Weights of a small image embedding model.
Model: 7.68M parameters, 64-pixel images, arch inception, norm groupnorm.
Training: soap at rate 0.0023, batches of 64, held-out accuracy 33%.
Data: trained on photos of plants, animals and fungi (iNaturalist), 77898 training examples.
Rows from block 8, named by matrix and row number. Each number is 200 + 40 x the weight over its row's rms, rounded and kept within 0 to 999. All counts start at 0. After the name is the row's rms in percent of the matrix's.
# b520: branch 3 second 3x3 conv (model.blocks.8.b5.2.0.weight, 120x120x3x3), inputs 9-17, a 3x3 kernel for each
b520.14,122,240,180,197,150,128,234,187,239,139,175,202,136,130,228,263,215,156,192,205,159,197,182,142,184,224,200,192,198,205,219,199,229,201,239,202,202,125,252,204,201,106,232,260,176,182,218,237,175,128,199,210,187,219,227,219,169,184,123,161,248,207,294,107,195,276,196,123,147,287,189,248,187,181,236,153,144,208,193,195,200,159
b520.15,102,177,147,235,172,296,193,199,124,261,245,191,157,224,138,238,178,226,216,142,137,225,199,149,184,185,174,216,229,191,212,208,275,192,188,201,162,196,166,170,194,254,248,166,243,203,282,101,222,174,233,211,190,194,213,213,155,160,181,303,189,215,171,244,215,254,213,173,160,211,219,202,248,299,211,157,200,249,185,222,208,207
b520.16,102,149,180,157,149,163,144,234,211,113,181,180,155,136,198,197,221,157,142,148,136,143,217,119,92,166,208,159,161,221,222,199,195,197,190,155,222,185,132,201,131,278,130,201,172,176,146,219,168,120,189,204,263,138,169,166,244,180,154,184,164,210,148,201,150,164,195,131,183,163,282,149,189,184,175,168,178,191,154,147,222,151
b520.17,061,180,193,202,185,235,181,175,252,243,259,213,179,194,175,188,223,193,156,196,188,164,137,235,218,175,290,285,217,176,181,188,193,224,227,198,180,167,236,167,144,239,162,154,177,201,201,173,211,178,228,214,213,172,194,218,144,226,220,201,191,223,165,194,190,110,130,165,166,197,226,230,244,234,228,259,162,271,225,192,180,186
b520.18,193,183,122,196,157,219,247,222,234,321,223,166,178,137,184,152,233,178,250,153,173,218,112,167,260,207,222,237,185,175,207,179,199,227,226,187,193,143,182,281,154,117,252,210,130,169,202,131,149,195,164,190,226,196,329,170,134,222,187,128,201,254,187,216,181,192,180,137,142,228,200,215,299,213,168,131,249,161,170,230,267,188
b520.19,071,201,176,220,238,205,264,243,201,271,89,231,184,187,210,199,215,165,214,216,156,324,165,217,199,200,281,301,195,234,201,241,165,205,172,180,185,166,270,206,209,184,222,194,153,168,184,297,121,178,187,252,238,190,234,158,172,219,197,160,265,158,193,202,153,202,184,215,252,239,288,260,189,198,254,139,224,202,191,192,171,189
b520.20,085,178,218,246,158,150,127,223,139,172,170,140,182,195,172,116,116,201,241,180,254,159,221,223,170,182,199,183,204,167,195,215,225,149,204,201,211,223,225,126,125,236,262,153,139,266,137,135,259,164,201,132,200,170,192,130,186,166,146,228,136,180,154,211,177,167,179,166,219,206,176,115,214,193,203,185,175,224,180,230,227,146
b520.21,103,182,124,246,248,165,224,143,173,203,138,187,216,286,160,175,234,182,196,165,106,218,158,200,234,176,202,183,180,168,222,209,240,226,182,160,195,216,150,194,226,208,164,129,202,207,216,185,218,318,118,212,238,153,172,185,178,177,171,218,215,222,150,181,164,177,194,281,217,184,182,185,170,144,232,182,272,150,188,278,187,170
b520.22,097,221,146,126,188,221,208,155,225,232,218,218,254,251,129,153,131,192,226,191,260,129,198,108,139,204,218,178,168,191,192,193,177,194,248,186,184,182,172,211,204,219,152,161,277,187,190,185,174,193,198,217,124,191,210,298,124,184,133,234,199,134,251,203,217,234,194,204,159,161,189,260,304,218,146,127,223,235,186,179,219,196
b520.23,101,149,168,228,213,245,150,156,231,202,161,311,137,153,126,218,152,169,233,103,198,194,219,127,190,223,252,206,217,178,188,177,200,177,231,128,217,188,200,201,208,128,217,175,183,163,235,137,191,176,178,223,169,236,176,197,145,235,181,232,158,149,214,165,178,249,206,113,143,233,208,184,197,172,179,134,136,238,210,179,189,241
b520.24,136,217,202,128,135,208,242,241,100,235,242,239,169,135,249,121,160,232,256,221,206,227,224,260,161,233,82,177,205,200,204,144,214,170,244,205,180,206,235,186,168,161,223,226,142,221,227,196,165,210,172,161,182,204,228,234,214,188,154,154,255,225,229,170,192,195,169,156,264,200,234,201,214,143,243,204,256,114,218,210,250,176
b520.25,095,231,169,195,270,140,155,207,179,178,208,215,196,195,243,150,209,152,168,207,172,227,157,178,190,225,155,253,207,194,209,167,209,199,218,198,210,286,221,182,167,115,262,200,170,118,179,190,176,252,173,159,209,156,220,213,283,162,159,220,169,196,104,213,179,271,170,194,97,176,156,183,162,173,215,181,243,188,162,186,122,198
b520.26,120,176,177,279,160,166,238,174,151,209,181,147,182,228,194,199,213,176,205,198,201,261,185,189,169,122,168,215,199,235,259,210,212,168,213,200,217,135,231,158,137,181,220,193,155,313,173,145,252,309,161,144,142,152,253,129,221,161,190,102,213,222,167,295,187,224,248,148,217,216,199,107,297,138,212,252,310,205,146,246,219,143
b520.27,122,215,157,192,215,145,241,152,259,215,190,183,175,266,286,134,165,164,231,180,233,213,185,214,215,224,198,210,204,200,190,179,152,204,222,180,187,244,210,171,229,211,203,240,138,173,242,197,173,246,116,182,158,260,262,244,261,128,208,157,269,175,232,157,174,204,186,198,183,197,189,237,190,138,303,269,178,169,213,198,195,243
b520.28,079,84,184,234,156,216,266,213,172,187,339,244,140,149,220,259,215,199,146,99,297,220,174,217,191,212,143,222,221,177,176,193,170,178,231,212,222,199,228,193,193,129,231,219,222,229,242,219,207,162,195,197,183,162,267,204,222,244,191,162,249,190,254,151,167,285,226,131,213,223,304,217,195,140,270,169,149,112,188,223,193,203
b520.29,111,167,158,208,173,256,184,212,255,220,231,247,284,190,104,242,197,198,195,233,207,171,243,214,201,240,178,263,148,215,213,200,182,181,168,245,177,246,165,310,218,146,179,176,227,217,129,153,233,189,235,225,227,254,187,217,211,256,198,209,165,207,250,169,171,238,232,146,127,230,207,247,162,250,137,195,146,193,164,168,230,216
b520.30,093,131,258,276,243,206,142,145,194,215,191,179,167,167,214,221,258,185,252,224,281,176,149,193,214,187,200,191,193,222,197,196,197,200,203,188,211,116,303,232,230,116,253,219,166,187,152,177,238,226,271,222,175,189,175,147,174,243,226,160,191,179,243,154,185,268,177,184,163,237,205,227,243,154,123,187,210,229,217,240,184,182
b520.31,119,158,211,179,179,240,208,253,162,206,204,125,176,228,179,205,120,261,206,158,259,107,178,184,248,171,183,195,203,195,200,216,166,158,167,201,226,187,162,147,174,246,117,217,257,220,199,177,163,166,253,238,189,197,157,162,216,171,162,276,135,226,155,249,192,173,185,142,185,215,251,155,194,128,178,206,211,161,237,208,234,132
b520.32,089,209,220,199,191,182,211,243,179,258,240,252,201,202,201,181,196,237,250,129,168,246,158,245,253,232,176,200,234,200,180,194,187,197,201,193,198,201,212,208,225,177,280,253,182,226,281,207,179,198,205,265,204,244,199,241,208,224,216,203,256,247,227,166,155,246,240,263,195,228,240,163,187,228,251,188,265,160,232,209,179,170
b520.33,096,214,159,193,194,194,168,212,198,194,203,115,220,166,202,199,157,225,151,140,200,281,209,157,241,189,195,238,208,217,207,162,202,208,216,228,224,144,179,208,203,184,222,191,186,238,168,159,226,196,226,206,223,129,199,158,132,264,235,179,149,176,125,237,197,154,228,159,264,118,193,258,175,228,94,168,197,218,222,192,145,188
b520.34,090,151,185,178,277,131,218,187,124,188,150,208,242,179,114,153,166,253,101,183,181,213,179,147,274,182,159,280,189,154,156,219,203,165,160,185,184,172,146,239,169,209,132,147,199,211,170,175,132,190,165,235,204,130,178,182,100,223,183,190,158,219,136,199,208,225,99,235,167,279,164,217,250,236,123,125,195,185,224,206,190,132
b520.35,098,138,188,185,194,158,186,224,142,172,212,157,209,247,178,209,158,196,170,122,192,173,132,126,191,187,160,201,214,191,216,197,196,203,203,168,189,151,241,242,112,193,231,178,100,170,173,149,171,232,150,206,190,204,151,229,122,242,191,158,215,253,155,111,116,199,200,227,228,170,178,180,187,230,142,116,236,286,78,160,251,143
b520.36,091,207,107,211,120,225,178,201,169,160,251,173,177,230,162,250,220,184,152,155,184,179,129,123,173,208,182,179,184,191,208,195,212,209,206,191,214,140,168,264,142,152,211,222,176,177,206,153,170,214,207,169,183,205,193,171,136,243,245,221,141,194,176,201,124,146,205,189,225,190,170,197,199,275,138,118,150,293,194,215,145,179
b520.37,093,245,203,94,174,243,230,220,231,195,191,166,241,240,211,148,199,229,200,225,204,115,195,170,206,181,281,193,206,200,187,203,157,208,200,254,196,228,244,169,145,266,170,208,189,225,225,227,206,209,186,207,252,228,171,162,240,208,155,215,197,239,96,258,192,127,160,232,206,172,161,194,205,162,160,199,226,156,182,247,175,201
b520.38,071,202,178,209,225,189,144,246,227,216,129,203,264,170,179,233,153,165,209,206,134,219,176,220,227,220,182,204,218,196,182,197,211,175,135,237,208,249,190,237,237,205,206,136,214,198,150,197,215,129,184,170,205,206,205,215,209,179,156,256,193,109,181,235,84,157,136,208,242,135,182,236,172,171,205,210,92,207,197,183,200,129
b520.39,089,234,183,192,255,246,153,151,247,143,199,191,223,145,154,233,218,220,180,198,58,191,231,272,134,185,103,213,237,195,215,263,204,188,184,205,188,197,200,249,249,110,181,245,295,120,183,183,186,186,252,254,155,222,207,165,245,214,160,179,163,188,277,205,219,152,210,176,182,184,170,199,130,163,169,215,165,159,197,200,121,213
b520.40,070,214,230,134,166,186,191,146,275,216,187,271,162,173,187,219,162,200,180,288,183,194,126,213,206,168,231,178,194,195,224,213,170,200,193,195,205,181,214,204,251,195,182,139,226,119,189,214,166,169,177,204,168,171,203,199,165,219,204,249,174,138,197,219,134,120,173,188,214,236,171,205,223,247,209,305,182,236,231,191,161,200
b520.41,070,174,174,266,151,236,223,167,236,232,316,266,182,236,163,239,199,216,196,111,167,182,132,152,282,166,275,170,161,207,229,182,183,197,206,136,195,258,190,226,230,245,202,134,246,259,235,147,170,133,181,300,187,189,256,274,182,259,226,204,206,156,207,265,155,150,188,198,208,229,165,262,183,226,164,210,203,231,106,205,156,268
b520.42,091,187,271,175,176,261,167,203,204,168,214,174,195,219,138,184,133,288,193,241,200,183,152,147,189,234,157,190,194,194,209,168,181,202,198,188,186,188,242,180,122,265,217,226,193,156,217,191,165,176,198,210,173,291,124,217,196,175,86,176,266,305,196,145,232,240,173,202,188,155,141,209,183,170,176,248,273,169,221,220,182,234
b520.43,113,224,279,204,233,229,196,187,164,210,136,131,268,186,229,153,250,176,211,236,260,192,141,254,219,218,94,297,205,194,183,198,169,209,139,182,216,194,196,222,175,245,172,184,192,223,171,236,229,221,139,245,271,197,184,185,186,194,195,157,250,203,159,223,175,205,254,217,163,245,195,252,246,209,231,212,172,160,222,243,78,207
b520.44,066,200,113,170,143,162,227,189,180,169,204,209,291,213,178,197,216,166,189,169,166,200,159,223,218,208,116,248,201,179,186,162,217,209,262,159,211,277,156,216,223,170,183,204,207,228,212,191,159,226,175,204,169,134,244,196,218,210,278,192,173,173,194,257,215,179,172,194,162,216,234,155,211,144,151,188,238,161,203,203,191,239
b520.45,210,107,147,188,182,215,230,209,203,179,179,129,150,149,127,200,179,156,219,132,171,207,194,237,192,195,231,181,173,186,203,189,188,197,197,198,187,142,162,207,111,164,198,168,181,207,97,96,143,153,182,258,183,223,211,123,112,174,134,152,183,188,184,212,170,185,183,168,180,219,176,217,119,147,96,130,183,196,196,203,162,254
b520.46,076,190,228,193,254,261,214,237,180,248,192,239,296,166,252,254,164,219,175,180,195,261,260,303,225,203,229,206,153,216,227,197,182,189,180,203,218,240,264,227,259,235,194,185,228,216,188,245,206,143,266,210,259,270,175,195,324,192,156,255,246,172,217,215,189,210,169,122,226,259,137,217,228,132,180,219,175,237,228,187,216,235
b520.47,140,185,275,173,194,188,229,185,222,280,260,128,232,172,189,134,226,212,269,200,195,193,176,263,197,226,150,297,211,197,203,209,241,194,187,183,195,168,221,188,152,228,160,166,144,319,192,199,169,154,165,223,206,260,209,218,175,186,155,160,233,286,159,216,178,116,169,186,233,190,197,172,227,203,177,236,210,136,247,322,194,157
b520.48,078,244,238,142,234,131,122,187,217,272,267,152,212,215,225,163,173,156,191,202,224,160,199,198,167,174,197,274,188,194,231,184,198,192,215,228,192,173,244,204,174,243,178,145,190,237,200,237,186,264,163,142,170,205,213,253,203,135,213,159,203,157,197,192,302,116,188,227,170,205,169,196,236,287,163,249,258,173,176,189,201,159
b520.49,071,115,199,241,268,236,205,184,218,275,167,300,175,228,156,281,186,179,243,200,349,179,195,259,228,222,223,202,160,212,169,182,229,188,194,210,228,193,279,181,285,132,261,188,235,177,214,171,176,162,263,250,218,233,278,260,174,220,119,290,190,207,190,243,191,190,230,150,167,272,187,142,228,196,205,191,212,237,212,191,178,233
b520.50,082,238,135,203,254,197,212,151,203,172,162,196,244,261,178,139,151,165,233,176,198,216,136,213,207,209,180,183,183,263,208,191,179,192,155,202,199,245,139,180,193,173,213,168,208,238,215,229,197,268,153,173,170,168,193,219,173,179,162,199,233,197,164,209,181,165,236,236,180,198,195,160,215,103,208,203,239,106,216,231,140,162
b520.51,073,194,151,177,209,156,209,184,140,234,218,197,221,198,165,180,148,202,213,103,107,235,142,223,350,195,172,207,211,151,201,188,165,188,179,204,204,217,232,203,158,219,218,191,132,185,172,211,160,223,182,177,195,184,171,219,240,168,129,172,216,277,155,141,142,140,186,186,140,246,175,191,220,199,111,169,210,184,190,239,158,178
b520.52,076,150,208,261,135,197,244,177,231,240,251,230,289,247,126,164,165,162,271,164,157,251,209,186,198,188,270,196,157,199,198,201,176,233,210,191,209,208,201,191,218,289,167,158,222,232,243,226,163,105,190,261,171,193,233,233,189,234,186,234,200,176,140,244,152,157,256,198,125,216,199,199,212,284,172,196,142,186,195,170,174,229
b520.53,106,223,256,230,229,320,257,247,178,205,246,171,206,209,225,198,182,266,243,216,295,248,222,194,219,211,204,212,205,211,227,212,207,210,207,224,194,244,217,163,168,277,166,199,256,269,206,227,209,185,278,250,240,239,191,186,240,154,193,277,246,242,208,251,136,184,295,291,268,220,236,234,194,244,205,249,211,197,302,237,194,222
b520.54,102,288,204,214,214,164,213,180,199,210,195,240,221,169,182,194,293,188,185,295,213,214,228,237,169,165,201,200,220,201,203,231,189,195,115,223,200,218,193,205,301,198,150,174,277,205,218,249,219,205,167,238,265,160,183,193,230,197,239,200,169,227,168,196,207,132,200,286,273,215,270,176,226,167,225,162,195,212,191,258,193,219
b520.55,082,237,188,202,197,174,190,185,177,212,162,265,198,249,168,219,177,207,156,273,166,211,184,117,188,175,199,171,212,170,198,265,211,233,190,195,186,146,266,215,234,116,248,131,255,132,227,256,222,254,212,134,183,157,182,240,195,252,206,184,183,217,93,174,252,361,246,223,241,185,198,228,177,273,215,156,163,257,167,191,189,201
b520.56,087,218,185,165,273,149,250,172,292,218,209,182,209,201,239,211,199,168,277,241,149,176,196,154,293,267,235,215,205,226,218,204,185,205,194,189,197,178,175,230,180,208,152,267,222,219,207,241,189,267,203,255,175,175,270,232,167,166,266,180,237,192,233,260,159,220,244,144,189,215,122,254,217,237,210,163,281,210,192,239,184,184
b520.57,074,184,198,221,135,172,145,219,191,204,275,198,179,233,236,187,261,111,127,191,157,173,167,160,220,236,174,155,182,213,203,197,204,196,162,181,200,191,219,226,157,189,229,165,177,93,248,179,177,261,149,100,170,200,197,212,240,187,250,153,175,239,178,123,233,190,167,189,197,171,256,174,206,172,158,204,311,156,147,216,212,223
b520.58,128,146,284,227,269,108,167,163,198,192,135,172,238,176,305,193,233,173,155,146,143,246,198,170,208,190,186,214,217,209,192,180,202,195,228,202,220,232,228,163,203,248,182,222,178,207,141,292,176,251,186,161,278,130,157,169,246,197,239,203,205,176,156,177,131,162,193,164,171,223,231,215,201,138,174,256,234,219,160,207,228,188
b520.59,067,194,150,224,170,246,302,160,207,249,205,173,196,167,162,308,183,160,148,144,170,146,116,194,211,226,171,255,198,193,192,160,199,219,206,223,203,145,208,239,215,219,238,168,192,175,212,133,209,179,208,276,192,164,239,194,144,259,262,160,203,105,202,237,158,156,167,226,194,138,185,213,226,195,210,162,220,203,220,151,183,187
b520.60,077,156,147,313,254,242,177,156,230,231,173,224,260,205,208,153,174,172,227,180,130,266,222,249,196,191,174,254,167,209,217,194,128,188,227,139,208,156,187,238,200,207,226,192,216,167,200,219,193,224,202,209,180,179,213,160,195,199,231,133,243,211,161,191,198,138,218,179,269,217,237,188,237,220,145,168,223,236,229,202,144,270
b520.61,080,140,248,273,237,224,143,181,199,213,235,196,181,224,253,244,210,226,200,125,234,250,226,205,200,210,218,168,187,172,199,193,210,195,191,187,212,189,238,216,217,252,244,191,191,168,251,191,246,211,264,176,186,233,156,161,214,257,263,272,235,228,221,141,240,308,179,182,199,188,189,217,176,269,167,231,234,182,216,213,211,193
b520.62,108,182,159,151,79,121,215,238,210,202,220,242,179,160,111,130,188,191,189,163,190,169,160,217,180,206,205,170,186,202,191,220,201,175,198,187,203,144,250,168,196,207,135,106,182,219,195,192,176,116,115,176,165,215,213,186,162,233,178,128,123,172,162,240,171,205,187,194,200,181,166,216,195,241,202,146,147,90,158,235,185,181
b520.63,216,163,164,182,138,132,237,192,181,230,203,195,241,187,99,184,187,130,171,175,193,182,139,177,186,163,182,250,199,195,227,175,183,210,185,204,198,140,190,303,120,155,188,129,166,189,188,186,184,143,108,196,171,157,224,146,124,285,136,123,177,194,145,169,200,199,160,170,178,194,160,207,167,178,171,147,187,122,120,174,198,189
b520.64,087,173,139,195,151,301,270,204,103,210,121,235,209,219,198,175,149,208,208,226,213,122,167,243,227,148,188,201,221,192,163,234,211,200,289,144,162,266,113,245,191,210,146,212,188,223,134,190,163,209,151,236,226,203,129,183,214,178,175,152,220,211,218,155,168,173,246,268,198,159,183,147,174,100,206,138,180,198,197,178,216,207
b520.65,114,202,154,208,153,208,208,191,120,297,275,187,176,164,197,170,166,169,284,196,204,289,194,165,161,162,153,215,191,188,243,196,150,212,204,233,214,176,248,185,203,163,211,203,150,297,237,129,188,169,195,205,172,179,297,189,223,211,199,145,168,199,180,257,234,225,224,168,183,196,177,240,275,216,126,242,201,191,180,171,192,172
b520.66,087,161,197,269,248,144,208,197,199,182,188,218,159,290,194,266,206,196,201,236,205,242,147,200,175,239,163,193,193,195,221,143,223,223,202,203,204,177,209,282,195,169,275,197,232,178,241,199,204,213,238,202,183,238,178,238,121,262,237,257,185,250,219,177,168,179,178,186,199,194,190,214,170,267,246,148,250,235,183,210,206,169
b520.67,062,139,195,217,232,169,247,247,183,223,217,200,194,136,145,245,180,237,240,155,146,140,251,220,201,198,161,195,128,205,169,203,156,214,200,212,235,259,178,203,248,171,190,171,209,232,184,166,195,150,152,259,210,247,153,131,255,205,130,179,175,227,240,193,174,181,189,183,113,192,200,213,155,138,207,173,149,171,175,179,179,237
b520.68,071,223,268,234,187,123,105,225,197,207,225,182,272,212,127,118,194,176,186,176,216,207,209,173,109,148,205,179,202,175,169,172,169,232,225,196,192,213,128,202,165,159,109,226,214,212,173,241,189,189,107,235,187,134,174,224,202,158,162,128,254,203,142,210,183,128,159,151,184,173,221,129,180,171,200,145,115,139,202,249,172,182
b520.69,098,177,267,216,238,161,219,137,147,255,180,235,217,228,258,172,175,161,192,246,271,269,205,143,175,220,197,213,201,225,215,180,212,200,233,215,203,154,233,200,214,225,168,213,176,246,207,310,178,216,237,131,151,176,210,209,218,186,234,225,221,192,171,169,253,361,224,140,224,153,211,215,216,276,177,321,185,258,266,198,218,146
b520.70,067,118,116,161,202,264,140,220,290,285,154,163,161,281,102,146,237,180,146,186,236,137,190,270,206,204,310,165,201,230,192,170,150,207,204,192,174,224,143,150,193,170,199,126,227,141,234,164,120,174,201,190,197,154,216,275,148,169,188,174,121,205,163,195,153,173,158,200,207,203,189,207,169,196,185,205,264,182,177,205,152,256
b520.71,070,283,122,203,127,209,260,153,217,179,203,214,171,157,127,201,163,189,210,268,159,215,234,190,248,190,170,170,225,179,170,140,210,201,141,168,189,213,153,229,263,197,197,185,185,171,230,131,167,159,185,255,185,214,165,233,164,185,145,228,156,205,210,182,220,136,192,210,173,268,171,249,185,176,126,216,193,247,201,194,227,182
b520.72,084,173,215,200,224,138,290,203,204,202,222,183,204,119,258,222,216,118,182,189,173,222,175,157,185,174,124,240,213,247,188,205,230,213,217,207,222,177,276,200,174,203,247,259,129,203,161,128,183,228,125,230,173,190,218,237,187,232,154,109,262,186,245,148,206,131,213,217,169,242,234,175,180,148,155,187,237,193,163,172,188,215
b520.73,088,142,247,214,180,177,200,281,220,216,262,173,269,205,158,183,132,210,172,149,182,160,192,145,231,243,187,170,162,172,206,211,194,189,168,195,214,215,185,236,191,180,236,181,186,192,165,188,303,136,227,95,272,176,219,181,216,277,182,152,161,241,122,209,201,155,229,277,317,153,172,164,194,199,209,190,118,172,110,251,211,186
b520.74,091,189,145,136,220,177,201,229,158,84,171,138,148,153,187,179,194,160,198,179,250,130,123,173,233,219,179,192,189,166,176,195,190,172,218,222,213,202,177,61,155,121,175,246,156,219,184,119,151,227,169,136,170,198,161,153,160,129,208,129,148,146,214,183,176,206,177,223,155,158,196,188,229,164,172,125,187,138,125,191,195,141
b520.75,070,169,124,183,269,231,299,220,204,238,174,188,251,227,233,266,187,92,275,261,223,151,220,283,227,172,187,242,203,196,216,194,159,171,253,209,212,273,213,243,207,239,191,212,146,242,169,137,208,219,204,269,242,179,235,266,183,247,163,173,281,204,160,243,142,222,287,236,263,227,269,186,205,137,186,192,263,223,256,174,223,189
b520.76,100,230,201,197,254,183,249,218,234,235,260,310,183,239,252,211,201,166,200,232,188,218,200,192,217,213,183,203,172,212,210,223,186,199,200,198,204,223,207,226,280,269,183,200,192,190,247,286,194,234,177,194,181,235,231,285,230,196,269,229,194,145,248,204,241,232,208,239,204,230,178,190,210,270,306,208,242,185,256,161,233,171
b520.77,078,217,224,154,173,224,236,208,176,225,227,221,251,210,224,184,187,172,225,224,197,225,190,242,197,177,249,229,218,231,192,179,206,186,195,193,198,227,286,211,193,272,288,174,187,166,223,235,237,219,191,224,236,200,207,158,299,279,212,200,253,204,172,178,171,331,206,192,151,193,206,192,196,211,146,259,291,167,191,187,250,198
b520.78,072,168,199,174,161,203,253,224,280,168,201,159,180,171,205,191,248,183,251,157,199,206,254,190,160,223,240,302,180,209,178,147,202,191,188,200,229,142,246,196,218,148,204,222,135,305,185,179,214,236,217,157,167,173,228,176,132,271,260,116,269,198,176,200,215,157,223,181,263,122,191,152,211,240,218,143,213,147,199,178,186,247
b520.79,073,227,177,205,180,189,257,137,203,160,145,227,238,279,130,135,231,143,220,129,165,198,181,211,238,194,192,151,166,177,221,183,207,190,232,189,222,157,237,117,196,175,183,192,183,247,207,254,165,207,132,227,179,191,191,189,188,207,227,151,189,189,160,249,79,180,201,61,182,186,209,206,196,222,197,206,183,236,193,209,194,199
b520.80,102,266,210,164,137,193,222,213,193,216,203,185,280,217,114,207,180,267,168,244,204,263,153,219,196,187,212,200,176,230,210,181,199,218,210,174,220,235,163,248,192,331,141,141,251,201,147,273,230,144,174,201,225,182,178,193,216,233,205,264,191,175,117,229,299,185,230,154,140,216,194,183,175,249,180,251,157,148,186,180,240,153
b520.81,092,165,194,217,179,132,186,183,198,154,137,206,221,213,129,179,206,116,232,203,155,160,231,227,226,184,228,186,206,168,199,184,181,210,232,223,202,225,182,192,166,183,167,158,156,238,193,177,232,203,93,190,162,225,194,206,198,209,119,110,251,166,196,158,248,136,185,198,158,225,187,158,222,143,142,173,170,153,153,207,208,185
b520.82,129,173,222,193,209,301,217,215,142,233,195,244,169,157,127,275,197,232,145,181,242,231,257,202,239,206,208,178,220,264,209,214,175,183,180,200,209,148,234,211,178,168,193,165,292,177,200,150,190,109,233,240,220,203,175,189,141,238,147,239,141,190,231,206,224,213,162,251,159,171,208,161,198,224,187,179,149,264,209,187,131,310
b520.83,061,247,88,204,136,155,204,165,247,220,209,228,274,252,180,222,166,193,217,121,172,195,153,189,250,189,195,168,176,209,188,195,194,212,189,221,160,177,198,277,220,134,316,216,221,143,168,264,136,243,159,220,169,156,220,205,210,198,138,198,236,204,209,187,198,290,115,131,152,193,175,143,202,159,309,137,152,213,262,171,169,217
b520.84,077,251,240,141,117,240,256,129,221,229,174,209,184,185,259,195,264,160,231,222,257,182,158,163,196,163,242,186,203,191,192,184,193,185,170,210,196,188,172,214,218,193,184,232,167,213,195,254,154,202,194,236,225,148,221,201,193,107,222,196,256,197,185,230,205,232,183,210,239,251,197,205,202,175,283,173,156,145,284,225,210,121
b520.85,112,198,244,204,201,165,208,228,224,216,218,189,213,163,260,229,234,232,152,176,139,259,172,220,240,301,232,175,189,242,178,165,189,185,193,201,207,166,289,192,172,257,215,191,185,209,143,199,228,180,243,173,279,156,160,126,239,242,238,174,233,220,159,185,221,191,180,178,197,185,131,238,252,212,170,316,140,253,148,226,182,169
b520.86,100,150,156,190,240,239,228,111,192,205,172,217,107,185,180,260,193,159,203,233,202,212,209,275,166,175,199,222,167,205,207,200,205,210,212,181,204,158,150,239,213,139,169,293,192,174,161,203,162,254,191,256,165,171,191,204,183,193,217,180,170,208,261,147,179,235,125,216,204,189,151,227,256,190,219,162,307,229,178,183,254,190
b520.87,092,127,217,174,208,220,206,193,139,187,174,92,236,129,202,184,228,172,178,186,190,200,228,149,196,166,187,250,185,179,188,186,205,177,204,208,203,99,182,169,119,202,175,202,247,204,131,149,228,229,220,200,222,126,201,93,197,187,181,169,186,163,189,221,182,198,194,165,153,151,202,213,200,110,152,173,208,176,248,144,144,186
b520.88,111,163,261,211,194,137,186,279,235,149,177,166,242,152,228,146,234,204,231,226,116,240,142,153,160,229,248,188,179,231,181,196,182,194,195,244,225,203,245,198,168,241,203,188,190,181,146,221,189,139,192,226,251,249,182,190,250,166,176,149,251,203,189,193,255,232,160,138,197,233,208,213,285,198,284,250,123,213,178,181,237,178
b520.89,115,230,186,137,193,201,188,223,129,242,194,208,230,164,208,162,187,285,165,190,163,181,170,179,184,281,207,155,192,187,240,168,222,171,183,212,192,103,265,260,194,231,131,172,198,209,257,255,113,116,291,187,243,165,219,145,197,248,218,230,126,255,129,247,256,136,173,151,265,155,206,188,211,307,144,130,179,233,196,207,197,178
b520.90,063,274,163,191,242,216,238,174,217,228,279,154,133,197,275,128,133,248,188,326,191,159,210,163,172,166,185,231,201,188,166,186,222,181,220,192,235,223,219,189,186,211,169,275,141,203,249,137,213,181,190,231,193,169,204,215,211,185,223,145,175,248,165,171,177,164,226,218,219,194,209,200,248,241,168,195,130,302,230,204,219,147
b520.91,136,232,172,134,190,218,294,203,235,181,150,198,190,231,220,157,172,79,310,186,183,313,182,229,250,197,238,219,197,216,211,182,179,203,218,209,214,173,228,149,163,197,262,255,124,249,244,186,163,196,167,216,177,210,210,174,166,183,177,201,232,147,265,176,181,215,214,213,217,252,205,166,272,182,207,195,281,149,247,212,205,168
b520.92,096,183,134,169,200,308,186,191,205,204,145,223,163,155,159,309,212,190,162,193,198,164,243,189,123,234,180,186,212,216,181,162,186,168,188,181,246,124,301,295,201,128,231,190,193,192,159,212,158,190,181,265,178,171,217,199,94,295,177,162,208,180,232,155,169,289,176,206,140,193,161,129,225,209,153,187,203,209,209,137,226,172
b520.93,096,234,154,157,142,238,192,201,183,252,151,252,158,250,151,209,219,174,210,224,223,193,140,198,162,166,138,248,176,213,190,211,170,188,187,156,189,269,185,233,188,208,162,166,219,172,265,121,222,191,157,159,210,260,178,289,144,222,85,269,181,203,203,156,198,205,126,132,110,203,166,225,171,188,134,179,214,106,204,234,234,139
b520.94,113,122,292,210,195,190,199,237,206,200,212,154,185,217,283,157,202,214,241,218,179,204,218,203,193,216,204,181,280,192,201,164,159,186,238,209,195,292,189,169,156,296,165,180,217,223,140,295,203,220,157,207,245,273,193,226,268,132,174,201,254,200,231,200,110,200,226,211,222,181,215,249,195,170,318,160,183,121,291,243,225,215
b520.95,060,219,134,196,147,238,208,221,266,282,226,180,154,224,142,253,201,188,219,135,178,210,167,185,202,228,252,221,234,219,224,201,190,191,213,231,199,174,229,241,269,171,234,176,260,170,229,194,206,206,147,239,155,241,211,240,176,232,229,134,180,145,237,240,276,286,119,217,166,208,210,236,175,196,242,238,181,196,216,238,194,186
b520.96,102,111,186,215,145,226,219,182,178,173,229,168,188,146,132,245,182,117,199,121,176,190,182,211,217,209,196,171,184,198,183,195,170,218,213,170,188,127,235,209,129,110,207,158,234,142,153,142,179,125,179,229,162,202,201,160,164,239,138,135,232,230,185,166,181,193,200,139,142,257,190,189,169,208,135,145,229,160,183,180,153,189
b520.97,082,220,250,256,197,196,118,213,181,150,239,187,218,140,130,198,244,190,176,215,175,213,195,163,162,175,175,172,202,221,239,204,203,211,194,117,217,207,177,175,184,154,232,203,257,121,188,165,240,163,199,213,227,138,144,155,257,182,190,197,187,193,155,190,230,203,259,165,194,225,196,187,193,160,226,146,200,177,192,194,116,223